Weights of a small image VQ-VAE: encoder activation relu, adamw at rate 0.0023.
Rows from block 1 of the decoder, named by matrix and row number. Rows with one number belong to one channel. Each number is 128 + 24 x the weight over its row's rms, rounded and kept within 0 to 255. All counts start at 0. Numbers have three digits each.
# convs0: first 3x3 conv (decoder.mid.1.convs.0.weight, 96x96x3x3), inputs 60-71, a 3x3 kernel for each
# convs1: second 3x3 conv (decoder.mid.1.convs.1.weight, 96x96x3x3, transposed), outputs 60-71, a 3x3 kernel for each
convs0.11:113096106117147126108107109126136132117127115134134121125076099123108130172136151116148148132131151163139144143126169103164120140136157118123162139140156156138154088110110150140133117120108086116103104092130152114146091116095090101086122126134129134137114120130136118124163126130171079145142148126105123120130135128142150146
convs0.12:142142117096137109097128125114112124170134106138131129110088140159133123135116132131127135117144155121140143118132101075132168079089158131150140100116122079116102135141126112110129122136119107144128159158121158130125130139146140136146113118114106117147158127105125123102114112077134112090144147121124138115116130127146113116
convs0.13:128143129127111106122132135154105103129134126128122115103126106115097114115140156157135148139098180152140172114118143132104129125099159142138133101103146087157121120138117140135130128121113148125080112118137119148128100116118104110122103126123141118113126123126123125123136103091111142138140151134117124151116125149133131106
convs0.14:139137128146154144127126121107105102120100113137134138081068100099118109116126146104092102109112112110128127146138125135139131102126112150147107147121076123129130139125106146157136145145137120089100107109143133133130119124114092097101091101097105102091132117116151148148121090107115112096122130120134146163121125135146136129
convs0.15:126125140135141134148141135067074101093138126133142134104107103117103103097104102125099114109133112134142123120078123124151113100132127151134112117104121144144163105105131125120132134119129143139134131108124129135107152142138128127116128129121082087112105143139133143131154155166139116151146138122152139110159107113115116113
convs0.16:155122134162124125137132131121121112122115134118132136133136141122145123124138112085086114099125115105123121128099145116114117161126096181082115112129127106155163117117123125126097138119109107151119120144193160129134135140141124127147140148115124126112104116125118127129117081142094105181075092151144125116109106111101150143
convs0.17:105126109152155136133129137106123131115135145118106123144117101128120113157120111088112132110106083141133083126123130118112140187165173181137208152105162178153239117127123154173143122126117139115123149121137132154076125132133121128139133129118128127133125133149112115138139131130171116124168174159131126125166120121173157162
convs0.18:106125130131128140130138132136143123126118135121118139177156169132164122099117134111145114079118115123124105070143143123100142126131128138113096130126107126129139123120128130163133121115113122106148180159120113104142130134126124118113133116119137138102112125121101131140146114112137158118112110101103075143146124122132157134
convs0.19:083104105114130138098119122142144106134114113137136126151133151171152145148089092193121190158124162115115100080125162102119218135131175079065178154109172139121160134119115121152134115127133193120173152142180115149135109132143112130142125141149133133080127127124115141131160114107136143132133116087099094150148127122196142093
convs0.20:136135125112103124138146123153114123122120139124149121119101142147141162135122096123109142130140130134132100137088100113139151082113129118139098109137140069104135119117112116115116134125128149121076144173169114124120135132122109115149123130111134128122122121131126131114127107132116125186116093133105111085134128100119106172
convs0.21:129148140136119119112099109137120130122128148125129119181133130142112114132139129137140134113118092139116122149109111137140138109109126135135164119109137081139143126135143131154145126109126162098104092132131163128157138122126116097120114123130149122124110125140118140136116091090097121131151132171103122154154153107139107107
convs0.22:106137138122141120134119135134118130123125145104121125097108118127108135146109133123129143139136123144108145146098137154119062144121097121186134134118101115140157113117100131118117124124127122084110095131076122121086126133115123116118109110107140137144122124142117121132164122112130118113148140167082113106064127085111113143
convs0.23:113114102126137135123136139112138133117137136121134138159155152143135164144130141077117100060127111095115099092108155114133124138150153093096082097140093123128108136139134110132135121121119144139178103119104112119136126135113148143118133118103119130130120143135127133141133116146130131111138133124142127150138115111136112128
convs0.24:143116120135123110118104109116118133155116132110112121149117139095116117175118111126137139158124096155126062129089129139125120144150136205120120146095124164126176147150129118140114123131122135120121112109154166127099119100123140136135124121111127126136136127136114132131154114113134140122181186152130181128134111120147123137
convs0.25:121123136122131139115101126101116134112125132121129140124112113152124109139150124123133146122102094125126135130128124111114142130101135129173158168132156123120126123147128129162143118113129131112135118134117102142125129135110131122112125117103116148143120150157122126137154154151113125115149143133133102121139120112135160144
convs0.26:106103118145147173134120115128136112151138124106120103148144134104126126155115148112095134146143181133085082119127150142123120191176156102110136114121103172131131122118133127113129135125137172117127142136121110099141098120117148155128135156155136140124138131108108117102109117160140131126112078130143110123115116126164139139
convs0.27:134110110131116117125129121139124123123136119126116115085132142089093139119138125095107131173148158058100132141161166123130120116160140072149104144139138123150083114112089133111128132149140143107157174156128117107067145138125120136150149131120139132113109125127122109118152120103099128141102103070093139128158137138104114183
convs0.28:123095125092098107099119117126098111140134102122149104146120133102118117120122160103126142161115147158131118134145178091124120161170131135112109115118155094158144125156140125133153128118133139163131134120148104121125136109149142142128109142120136111134158129106129139099119119136110116156091127133123202113135127149171100162
convs0.29:135126120139120109118116106134111127103102154140132126114106116131122097127107159142101116082093087135156159163109073160130091115142100203129089105112099100170195124123118139156112131123125133106110091155134173111076133133124109114105118120106138118136098122163127141132113143135094147097143108214108141147155150113118128114
convs0.30:131117144136141143148111131119128136108133149099128111112158143092166147115178158097102128114140091100109086142125120105124066183140133116131113135145068133155146132131122131113124117096141125159135123106096161089076130129093133150125140157105115133136108135144095129121150121113154095095132127140116117163136124131134132133
convs0.31:102132127130149144119097110104137132122149152107116113123134139124108126136144136077126131119123097118105104135137171135130125160157131126131186157125090171142151143140129113123120107120104125142123105101038097125083142160114145156131134137130136140133127146148116114122149113091164134099145205161111128152133113111126105118
convs0.32:118116114131128127136125123107115142092127139092108113087131141129125167102126121117127126090134150095103139140141115114111069160158132097121099103129052135167158108105105139133137123143137152142172132106100126087117127113119143134103149137136118122133106124136104096121160148164111110160116108165131116099142133143136158135
convs0.33:105102112167128093129115101123132141119127148113131137118097115136135130134149128074103156028170126094161107110105149155150093147148109123109116151106128166142116113109110153100134123113120107143121108181158116089114133123108158120122121108116119121129114126141117130134133126132141106155147133156119133140088148125114086125
convs0.34:118099101163127131106119131125130127116127126127117117119125143124123144119148118088123143111116111103107093116163135108125167107156143097136131158148119125147113117127136131122137109109108138144103170133110126115079148137141133146136151118120123124111114132128126114108146131142143120123178151110128130148149109131127137165
convs0.35:119093103094119102108117113155124096126134123130133106172098118094161148131129141203114137077138179108111118141131125090145157111115157131074139054121115131112104137127122130140118151128127163173159132118155108136139112114139119140151122135132162121098129142109129131107037116148120169120180129134129173188191093139100129118
convs0.36:143125128150149124142165147097112105086109089056099085151160125146117114155137131074109083072105087089113075139116113133129121117154140092126099111097109134111115153147152145140157141138158131086096135140128122114135157158158159150150158130149094113098088106087076098091103106095138131120152092125149113125119129143128134132
convs0.37:126126109145141129122146153111118130117126128121143125131131172128142177121123161138115119080109124107109156093124119135107167117097121113125084129139110130146120129132142125120141118100109144112164141136146170075124163147154154151129134153133103127115120135113114139127123150212129118130162101144136105101140123143134118117
convs0.38:158133156137124123139129139134113110139102108100136124107101121107133129091115136124093098100093151137104154135097138112124110129083098116107061082116107070147110125122121119125128149132120127125079082137108119110125124150137128131135111142120132132122138112109114151125102097092054135133104108110111123142099126124111118105
convs0.39:136136151135128136113146153120126132124140134117148143130159161082113117128133132144135093109123042090112161128139144126137153073098065096142108152124113121096106137150142115125140118119148114114128107122106153090087142134135126143121142126095122131132120136149113137141148134127148124085129084083135120131127131136145132119
convs0.40:169170152108116122128137145108108135119120141120137134126128145117119109095148167088129090101129078125129128114119115121127122086112158158139122104136077076139111124141140117108121141122131122136082155131116152087143137151126146131121131142129113121152128125131124137117142147048150151108156124141161133096152144099087120102
convs0.41:136129115103095114136117140125128131134064122149159151102096105109076103105057108161162160162104151139191147160149131145134111129152124134116116133163104122085132103112120127149118114102120102111130117144133131165129124137137093101095080074069120120126111047111154156155147112127120137110111107146122133118115132115125132122
convs0.42:155147140110156145115107150104130107113113129099130128113161156134183153152152138098096088084091055140106097154120101103106117123085097116154070139120096110101143135134147109142148125121135097158143162123126139133082122115121146136108136137105094121108125126112093127132104125145165113102142116083134114137115125117155134101
convs0.43:111103134152143114134098151119128119120119118117104141107109104127140134123133127166157149111147093089153096111075145115133136130098135100126124123114085114103127137130117134137122130136122119155152120116131134162079137146155133132145154140135116132115117134124121116139136157161105153156114180129090133107107132116138115098
convs0.44:129111122149152143070105105123142138107138114144128126155137120170103165171150143163136126144107128069120110147096099178119122080107131143122137146103150123103109141129127125118127121127145101106151092080114239154161141141155118140130167156162113124130100138122143131115109111146115091144202169177119113111126100130141141124
convs0.45:149159110151157132150156121106122122106124108095125114090104115150121135112121115057081067056061111090097123127127116133107115132131145122130092136102098138120114140137149149141157156145152131116144133104088130107120104102117126087099120091102106140153116140127114148137085080112126101082105084087157142130111119104148141125
convs0.46:126165132125126119133137137106112124105098116095145145143111151133151129087104154145133119098106049125108162152103113096115152140112095132105088120116122082153132125125124126140155142128148192115122116140149133066123149145139154123128115126103116128124124117118090163141161122119092144113108077145122136111137133140127121130
convs0.47:139164145097123153099148145119112130125120133135131122108117150147125137132143148107114104101109070098127139080121133091130147104083111066118145103130103109109051134141145103105120125131141149134102102138108118079099153136116146139128143135100118119125128126135132133098116067081147143094117117114138169123124122105109105107
convs0.48:118115126116118116110113112130130142130147134121145111149125096110101133175145188152152173170141145159157126163122114131106136071112126097109088122124176137116159139150128130102121144120139105152159156121109139148118123100126109131113124138113134114128125138121118145115209159143177151164164160148090126088121119119144103146
convs0.49:110112113122120124080119121136141129131131118151129128148123110183113118167158144131135149126126135119146106134129125105111152068114097092120157105135138112107050123127146115108124151169170138148170133146132120112156123133124111127119142113129117113116121135117153133106105124124131152162135110146139122127133122125123119116
convs0.50:108090101121147141089093089121137109128152122124126107139145134144125123203136142174140112140097118142105109124106138131087086144108119181098130148117147131136157133127128128143130127113128095119138114099122136161165114112152121128109127139144127136116131155126126119127122103108176132151173146169135119137114092128167141105
convs0.51:153109072143133099113126101108113125143106137148133134178106092170129085161161147135089137107086125125119128147161093143115112094116126137130137144134091122111091151141129152156127135132122128141090124133099102119127108136124106105099099096112122134149146133137152137137126131083119116081106139108099107135099121129120113102
convs0.52:134130113140091101122122141141117109150118076135131090123110095106053111111087108141153133199142164148114145133132152149106080134177162098128126139125153129129166125135118127098112100099109138111130123123122128133154106132136113146160118145152147124113149115095133133106084105115102104132086129120127131123120144162155114143
convs0.53:113130094121125103101121100139149134147139133115098132177159121153149106144130115146145129127138112120112098100147132149147166102105130124154117152116108141109104129121141121132125117126118176162180119136115129123136132142149138133139149121157139149120132135107130117134126138104107132098144166137112117123107119137097114098
convs0.54:113133130127152122125143132111108122106107154124130137120162115094164106112134110123122125118103124138117114113088110105162113098104107088127102092123089111106104111110141150175155138144142135146172096099126131088137128125116110117085117111091103096118102115136135138150161173112077092086142105148154141142157100117096079106
convs0.55:131116103127138150111116129126149127146141104149105119144147115109105123130169167093132109160129141135132095148162160110104145162083146137151111157137135142098089139129142132105128119128121102154144164148103134136128138149141120123114142127151115150143142129102153107117086096134155129094105144137124104090094115137114141079
convs0.56:152149160102128132109122102119129120153132126138134121144156155103142107144096105126098104099098117158111141107147096082136141123101131122148110173146145125125146152144153119120127119109117174101121144110109129134166118136128129154141127120138117137134145133117142136115143094142144121105158115143136103151154116143157147119
convs0.57:110112138103133109084113131133121114129134124131132118136165145143125141194130128157105112109089090121139132130138120094124115115135127063131077101124102087126128133147150121117140107107140158175183108093168104126123123109123118121128143125113132128102143144130132129121108123145119116147151129135136138160124132172143117139
convs0.58:112125125130116121121127121153139130141143104123117118142131129126115127119135117120125102134114137094141125154172097091129208109122128081118159132135157090113134148133124130116156104148138179128113193141191105104110133144135147143160145129144139132102148135106128132131119154181111150169100142148106108115132128172142129131
convs0.59:135116131117139116130134116110133122140155108123128129169131107140124101125164153129151173140122136150138121128130113121090081110150112139130158138130105103133181138147143131107128123126122131184128147097143112165181099125095154150131116129126109124121146143123117120121149149106190112143168141120164113111079079115148133156
convs0.60:080143139102135142126127127134119113114120101141133131065090142108094144122093118091109093101105110099109119130140137116121140119118156164171167140117129140108111109133157132142161127140133181116083167142144139132127146138140140137128137136131130129126115127107116130121132108099132126130141124098194163143161137137160154128
convs0.61:122134130116108125160124107147118117141122113115122102137108115085152109088095120120095120162157168128115115155123088128124131147138149163146122084112161128127157124131109122113129130112138150103097181149190112134140135135137123142147123133143152146132126130109121131118116113145082136186088104163142123106189124111149142152
convs0.62:113108127103159149119134135137133128132119134136151107107117155131151148146128131166125135129104125137081158154136114043108146125100144090135155120117128130108179132133128115127131106124110130109110159125127038122121126131112134135154116126119128138113161118133128123097117158161133132115134158141108103134114110119166116143
convs0.63:112128157111132154102112108131120144135140134131121122121122136123136130114122135136135106083134100121104167112133104117132128122096138150204109097150110121126158127134133130113127127105125158089128113137082144105122152130124128144122118130121125133150130128141125114115107107120088099097149120163122137170115114122145129123
convs0.64:112129141118117112139140143146137125108123130139117125147092099168142102032100115109127145110135121117117096116136141129134110115159129124152146080108048118139086125112099133130121139148151174141093127160146108176128115146116135134139126105133145134129107118134151115123111108110066102133093100085130117156154140112139158130
convs0.65:140112140100088145110122135110150113120159129128160136137086128096058136083098156098144123075132152067142174167143165124095125113104142151152145123078132108083114129119137125098112114106110093121121105138168136114136143120135150108123135097115120152123131165140121152128140098144158096145113102126149161169158167165149156156
convs0.66:144143142158135139134148144142140124138127108160149154099112142112120146094128124166140137093127157138109158157123085113139133099100130162161108126129148147133122105089125110104139133148134180099100131155133170108105150138137129153149137138125116120121119127122127129124100140190082124144137117106144114147131118139132119109
convs0.67:106094121122109121106111107178148120172144115135112097106092093129116087162145135154121146158121181134134145099118117148148133110118103083145119108128086049096080095124138116107114136125128145134061133131131136144182089120130110140129103125129166143125147132119132129118111108117096122132110135123157122136119109140126124145
convs0.68:119133129104129133100130152131127146133142129101126114104134152126101148108116152103122114118124163144093121077135185116142136131147159080165126076128103097124105124140115119103141123133141147129162117108101127097087128127099130132093121139111133125130134126116110129121124089104093115122118126134117129140112127140148111137
convs0.69:111108122108107111101120124153128126141129114131105113095090109085092125108090119131118136137127177136137172137140147140106155125103171169113106154100169048124182121122131121127132109140134097105102153140117158169164113110148108138160099118134151149144140148128131128141119123083121138131128140145133154127144139116173140109
convs0.70:139119118126162106134137097128124105143126104136127134109104122135123085142163157158142150080133145104176109128137133131187127123163119137166136108114120125110109148126121130116118109094116094124106131128162136100140116130128118100119143117123135132116134138117128131132118128122137071187107174145126130118119144134121119134
convs0.71:097091113136128149124137146137122119109146127144126114122115126152127158147159141108132150129126080119120048106128161129110113143203172106116148091106083156137109114121113137103120113123137105164136145138163136175136120125125136154142158140144140112095124140120124112096100139129133132147107158095095106116126096104175138159
convs1.11:138149124099147146102096118133117130130116127140134117122147145124120161143144120122098116150133162112116136131130097118068105081128057110097101076115102084125111131142123116148138101121120126106126151155134106141131114116117132110117139145133144127136121114125135131120126113169147141102145155153114150132136147096129140158
convs1.12:139132128133119130135136116122125117139131114136132126137125140147133102122116126133130126133120171087122102164128149095108207125137119131174144101124163098114128134116127135120121119132135118152087129153110129140184123131124124135122113122133127123119144143110129131136139142118146123090111127167115128132122116148150103124
convs1.13:125126134120118112116129146140129118146124102149135111127140143122098151174109089058103122097146104130142128150179173138130093104130220127091145133165129132201132113121128117152142129128126138118093097135163107158137128131115114112148140107112137123126142138112132137118144113133113150155108134115165142119126142128104124129
convs1.14:130124161130154127156111119131115128121136133129144146161128134128138139120147130122150203104124142091167095098104140153173152119101119086109185107126132119142121118116123135155111129122110190118120149119164094124100139149118128121128106137125131116121119146117119129123125125120163129146131109125144152140100091136123124137
convs1.15:120124125115119106136131124118109124114129134131143155112125134126120141152125130120144148137142144133166151070100106147127153127134109119129131123188153133090116114119114119109140114132141133098111137152151150131116151160148139127142116114108109108120119137139128127139130163135135146125144098092114131127152162093127098113
convs1.16:136120133133111111125124115130136136114130132120114134153152121110163134118126151081126114094099085103139114097150148135153144102089124082056167096112122099165086143126121132136120133124129107105147098092172134112162119139124131158138120139131128127136110132134132130130152160129096144171152148166111113136131125126153130085
convs1.17:134162143123117143127121133128119132117122136124135140134140175103131142124146134125106132116134112143141137097084100116119177079106152062119062113166132108130090126141138124139143101116121196121152167130115155155117121117122138147109130132125125124142121120135121133127145129127161117076197169109106121097141152101110124081
convs1.18:137119121128128129138124129133135128112123129121136125129149118122140131090155139126113110117117115167106090124159117106157157138128189106105149131145133184146150134124120126147116134115118137101216187103107131138149107133127142134126106146141135128123116134126123135122137141138162122124158140084113115140144110119126170143
convs1.19:119117126142103135130116150134125121130129121142127123118109132119148129135119097136136109109125053144133094134109120108156165106158181132133079075140144123189151104112133121139135138128122120125157111120091084132095134134115117152113116134117127135126134145123128134112115107118153133082137132087144121112108104123092134149
convs1.20:125112125113122133143129142132124122143130124117132133135126099152117129130127122155131107106123122113137140150156213123133140101125172084157209087140151167163148129128136129129140127134119102075125133118132128116084133136138134127133122124116128126128136132133124122130118130084103151111108137119089156120132114095160137141
convs1.21:131138129122153111136125140132123129122121118136142119130140129125109130167160099130131115131157101162140098105167182142169118100110172140170192133170130097082122129121131110137133129132117108124076159138151102171132123130118135118125142135113139107132122125136127133118112077073152138140115156120128151123133124120100110160
convs1.22:104132131106160108136120135136116132119119135120135121146135123127075154126151101132145125111128132103120103131140117163140088123136114068132145142149120117056176135155131125128132116126102157160095122086112147161114130120128140096154139138122143125134128119144121127117078100082101110126127147122112134138141124135135122160
convs1.23:128115116113130132134143151125142137114124141114115140142127112140144111101133118143122106099109116135103131113107066134153134132121168085143156119121149174120145126117109137128102141149119145091150137090092098159135132141134148140119121136109137133126118126127120118131120155136125143137130166140137131137118123124105144116
convs1.24:117133123131122095125126139130123135129123139120132126135154152113138137120101122143138127120125117121103116095099162129146150160158171136120086135134120140155071118118135125148116114135123102139156135112170145140190135128120114122140140122135123116128133138131118133120154101110148152162142139097130146114137152127148072117
convs1.25:125134131136120123139125130110111124125126131134141135123161131120140138121107115122104125116141095123136127155174135141114142107147117106130116126135104146126128138158137105186140098096124137096185132104153140125126121142126135138133124126121128122125116152145117116123108110082158122169134125104081096111156127111126157108
convs1.26:128103090121115121124122126134140142135126118118121120138139159149115125124123126123137107118110118143115146137123096103092044111131154085115074101097096145123157131141137131120139121125130130149149123115116132126111120126141126120131133138138131154149136119123121116128148167157150154149147118119116110056113132146126155123
convs1.27:113121117130142099128138126133138128139120131124130130151151094131101165127141112130123147131129114111131154131142136118131092100120140138095099127145167151133165138140126125140126132119108147145147118110105121127108137124128116115159124129123140144126129119130137125119138119135149136126122154108074096125152127095109117140
convs1.28:137125134137114107119112119131131129155125122122139123151129144158114114134121099113124114153141112123119125176146133085106092134134199114099143093124135104174113137122128124136128112125130101107101124140138133154153127134126117127139135122119135124126151130115122140137131109170157117119145156129086154093108149141127087133
convs1.29:141134130102136119147132100124131131125108140115137135143158132110104132116142157153118183117137110128136138164096161124167119189124122083126200164120141133156109143113133101162138126120116166160116149135143148140144130133122137127134115131156115120127118117143119134131121127115152119164111142163128171146142151098118136126
convs1.30:139117136103125113131145124133131133117127140120114135141162113120136142129110139130110166125111141124109158123110123127136131115142070133095101135113097143117116126137129125129121128133133146153151105120140112085135121126113138120136121120136127134129117132145128114133113165106125154128158090141096138101148138126090135107
convs1.31:127127122129137124120133137117132137121120143124127134133160153134127148123128109127158161133143139128114132105083070129123078128122130099143100131121089079104149121136138122131123129128114172174121149123096168166133131126125132114126142122122114134139123124140131124130156082141157117157117145103153131119151173137098129130
convs1.32:139120132093141100132127128124138129121121142116136141143176107134128152128130122112133091137149115133127113156150091140127107126138112081080117129091131129138171122140130127124138106131130135123144120134163124109049125138112141117135122121120123142136117113144113131140095111150110131150141150153121092120127139117149117141
convs1.33:123140110136147118128125124137127152098134125129134136137127134113150117134117116138127164111074176111117140145152151162148159124171130118104156069168184097119137119123122177105165117114129137154171116045135121093118129115140146135152126116131131138150098131122126122133119109119089140121110136117118143131126088144140131146
convs1.34:119120136139109134124132136138138133120121129150125134143152103098131140121114127142104150134134172118100181181118143128130188074103140129134104145145147065140131123129119126137136125126122147148166158112092150136097122121116121138127121123133131135123117127129137123128121124119128132110117152093106155140157165069109136070
convs1.35:153144137113111129162114135127140124131135117137127115135118124114160115162121113082139092108131146158143140176141140101133198164161095160133105107124175150213086130104115126139110141134116121116162134147119053061138125129125133137136104129127136126123137146102137133124126130123147126134112132176106102132155173082082080147
convs1.36:116129111129147122121132134137135141128135134139126134130107138104136140131144134149141142126138132102132163111122139170124105132142158155183129156150155140089161133131138115125132129126126172109123135123092164142114127113139132112137129131118140120141115129141129126134149110121131171169137142089131175106100121100123123106
convs1.37:142115146144117139141120144121128125110136123125137137107130120120127112134148123119153131126130124136120130100076126134133180142109186111119139132127108118155126125125138132111134135119118122158150169113154122114107110143121126143122128139110129140127114138121129140129118131126092124122086134124153127081143126105157154119
convs1.38:130110125118140080127133114128127119139119105128134123102119125157093111154118116081149168124134124105129127128126145157122118130131122105118166136140152139150130130129126124138112149130123105142076142120171125087137131128135129097167125118128126134119148131105141134133139137109129138152107143171155158102124140139091133116
convs1.39:114116143145141124139128133121123133118126134128132139120126102115094132124158142136151138139117095124106129094110144152157127171141157148144117161167101158109142112131143123116121131120118139163097137126167122153125143127121119118127132140127128130127121123141126135126126175135158147126115103073116109104127138136156134133
convs1.40:119133137119136104125137124123135124114134126120122120114132137128129110124126118129107104143125128119137153124147156152109167114103154131143144174141098145133095135128130104125120122128151093117095113142118149131107130127127137114120122101113122134126116134121120132138110136125138143107159131138142137126140135118164150106
convs1.41:103115111124137111110115103121116118149107132140158138117121133127118122142135135119067104131128089131115104171122120137124090147094107128136129138046071117134113114105108111162118123128122115019128118095149101096133153158158117136124128123138109106114133106128136153133102133121157112110127148136150135135143100159139124127
convs1.42:128129161128109132139130110123129121099130142115127140133130099126152101104145157129114082142141123127135141166118129160104167141131124124133068168093100152129091108122144115125108123133132142097127145148154113089114128123094143137114108121135114130126098139135128141138143171112125104100148112150118134099129136151100121088
convs1.43:108140143128126116125138132129121120127140126136135131136106110102132112135110119128163175103139083104135106086090169112169128125169117138159152128121117133159130120114146125126124135132132195139129111143141126130095139118131115126141122116128126119127121137133141131132120124121117136124100129127168136109128123148146127132
convs1.44:135139143133112130127128126123125127106132125129128125134135098115131137134112132157166145121107107108127147112082165164137132152106102150146154099129126098104092119114127123116134130135129134136093136150149189162181134132107119132133125124129128136119109139121135128128137116114157147159119153151132124146124140105146129138
convs1.45:134129103115133120134143114125118131132121133121135146134147113186110133111135136109149130119141132111118136090116097142123143174135114100161121105155105153111165110129121125144135125137130149161106154142110091116127134131130144095135122109138109116120135128132113123142135167160138125136149133183148127093136138132124130076
convs1.46:123119147111153099152108135109125120118126135117155135097139127143122110141156110123136104155137107141134116121157090128121175125110141102100124127147114151157098125117135125134117124112125107178088144108158105131076140143121142110133119127106104121117115141122128149136121127156134133116119164138130142101117110133149118137
convs1.47:139117115112146123118126132107140133127123127122133120116134126144116094128121095134135151144121127123105141076150089117133170133132170126128136126169127100137154133119130129121120141128123076192103097140099147121098123128137143123112136118117119135140125132125125145123108141165152136097105173094123137127131143153137098153
convs1.48:110133134121109111132134127122130123129132118138128127137130154144133135111137133101121098114126094104141125160107165144117100122129125101095099089097116130157117135117132128129129115132128188109138143161156132126111143133128118127130124133124125124129121131116132118135142133133138138139096102101135143104147152140183089128
convs1.49:126129122125133135123122121121143136118129123129133123136137118142137124137128141170108088133105130117122117159163156123146204117107102147134172118119147098100131140112116124111122133131132103131129100160115130138142133130127135132115123127134125129133121118118136132133116141123152135120141173152086105141119122108128103130
convs1.50:133141139142104156117109126132133124115130125132130128139124141118164124128111136131140096131127112140128124134108123166119144131154181124114088114092084120123056125129138118125125117127135124107128117154115169145177125128112108150117118129117133131136108133120129136129147104100130115094168135120123106116107153114096117083
convs1.51:138122119147114118140111121126119131124126116136134123138128142093135123114132119130143103130124150146095139120122101142140134144141161139130123147081107141094121130134115124141137116126134130137159165143142137141108118141133100141128105134132126118129115128128129141141173102116161105099136159059131169145118130162112132116
convs1.52:093103099132107107104116113146141123170114116149116110147117131135078148120107121089111062141131104109104081109102076127125082131113111123124093099109088111102131132119116126128109125147124144136134097106170130175182129121150105128156133129148155136125155108103141127121099105125113108119133148143159177129106120150154129163
convs1.53:132144128149118126159126161137126132124144124132134134136131123108135137142170125146144090140106163135101141083148141124114165129111183173140146135124096130116120129128119124110124132123124129123104148117169102142086112122123117135138116143110145121125118139113133136131125089112154155117112156082087084116108127145131123141
convs1.54:117124134109130122120118149128139128129113128141146156123127111111155116143163115148112094157129138148129075129100121157111176154137142162134118147124120127096140112111121121168163121151162123139125151162141082130071144124121153147125139135096125121125118127123142146160123107110142129121128127129110160117161157124139149115
convs1.55:142129110140117154131139125134137137131137117136133125117136137130133099122133153113122125124115143127130150098156155142109166106090117137123139126098111122103063134133126124125127119135150119139083122152102092109155105124134117131114115120132141135128127138113129139143114149138151131069136153149105098106120141162152136091
convs1.56:145121140129107136150118137132124134131125108134131126119135157145136115127145132118112161143135170127126083119093153158102197126114149126132124109127118085128107126127132123109127133136132067100114159155156109136111122141126134134124107137124136127124131140109130139129120160112176155117111137128110129098148167148123103110
convs1.57:131130156130117131130133136125126117130121125128134132143127122127140119152135110139090118144125107121113134137124138138162183117115135121086108159125156155160155131120134133115122133126120141122157067139144086091104142131122127141127128122111135121122129121126136132129107135138131188142163149124098123147109115137101103123
convs1.58:130136139128121123138131129135134133135129125129129132150141130145126145140132136155129161126149106129142125096151156102145202102091120112108164082151199089156180123118139138101132140125136127127130117124145111129083132130121132140134124129134125126134136120121132136128110124178137145136107149147123117127127139159128113147
convs1.59:116147151141086107112131126117132112130124128128132111132124157132160131123124114124111086116124132109112133135129129172106122124151173078109141125081092133131084120135125141115128122127145143093165090146176120133151139111132108153130127118126114139119142119136121128117166129106138136138194096084113105109099163132109132086
convs1.60:131140135136108138130133133132125129132136131141130135100140130114120118155099123112151121151136111169119146132164116132113195101116121113154081134120125113103097119136147116130123116126133102140128117174090160129111132136121133134124129112112126124132129142131127125139135089102133123080152189183124110127132135116152132107
convs1.61:129130125121106120142130139133122129141135107121124125140121162157114109115115123120111119126141074135143098117129129126133156153102091112107120071124183107114110140136147109124136112127132129084103137115116093125124123137139132136133129136124138122135137136116126126126110132121107115103131142194124128104151142138145144122
convs1.62:117124129124111129139129122123123123137135134130130135118107142152128098112113118119163111136139110115129087160105100118132172161139081116165100106144154110137130117128135134144120126137119117180197161130076181105112128127123142135118116128149119127132145142132123120117093110148103088099120142135150186158154105155109134163
convs1.63:134119128102148121136127123131124136137124130138132132124131152138089127118125127117130163145106153102129087148092102143109176130157094130161121124153134086075123132132126133120134122130120118171118125124116172139126115117123146112136126136145136120136138108135127128127093162114123113114133125159145159139133177142117111165
convs1.64:137133132127123101129129143128118124131132135137127117136109120116126148130125113140097154134125115110132102132107088156121124097129141136176156152158160122100173155143120124118125134117121161089119099102147143121042129120137122135150126130128135128123135132142130121119123120123114129125150150111125129135134129123121177171
convs1.65:119125122110143121122127146131121135130122127132125124119119116157111106112147118106120144115123118133141172168131087146117170112058104078114119136157084121096163137122120131117116143111134077139055120106133098129129138125131129115120112128130129126128146125123129121127115113161149095128164151124183149115098123111137126156
convs1.66:140108121107130118141134114135127127141121114137127136114146114146099132146112129111147149123105114128118117108118120140165163137129070099126145090107128143111145119128126132128137127132121118190123121127146140102141123140131138109142123120136130131119140131133133127136142134129131140180089132188166146133140128118142135145
convs1.67:128133121127124113105114101146135128160122113136112104116139125110116130124127132120110095143108106129141071133137124162109121125160095189098157200099103137108158127136116109130133120172141107065068123115121178175090121111125105132142134137151143132127152102114144126126140129112153164134120162131096123112102158137114112092
convs1.68:112121142115145122118135148125129134127118134126133132130136124136103125135128099107114109115125119132109097130120083134121068095123200105151159129142130133117150136139115142119125135126104156161102128116097118138097132122122133117137141125116142133129139111125128127124073126128116156142106147101124139121088147151098143165
convs1.69:120115134122107140121135138139122110143144080135123116117116133124130147119117131095123107087132158095127131130155104123119142125108149089148183060154167110176166116136127114128175111108128138103065153106152110104202120139132117114161133127123132124119129166099122130121122125096119138129107134135152115118155120128135101125
convs1.70:124135125147165119124118103113113116113125134130136133135151152099126132132125111127070144118089158114127138124129127108083115095113095140122130109117127118101095164141137162142124121107103170158156093120129126095132117122138101112145129131137124132129128139125125128127085098122119160130126119110132129131107127120143154121
convs1.71:119132125126076137111132126135125124120133136139123126134114105127151115124095117155126130111090073130121152122097116109139147077118157140137121131128122127138115143133118148111119138121123171085163100114082152129105124120120133163114129115130142128123137133135142123119118096157066125127165145102123130156122151116145154169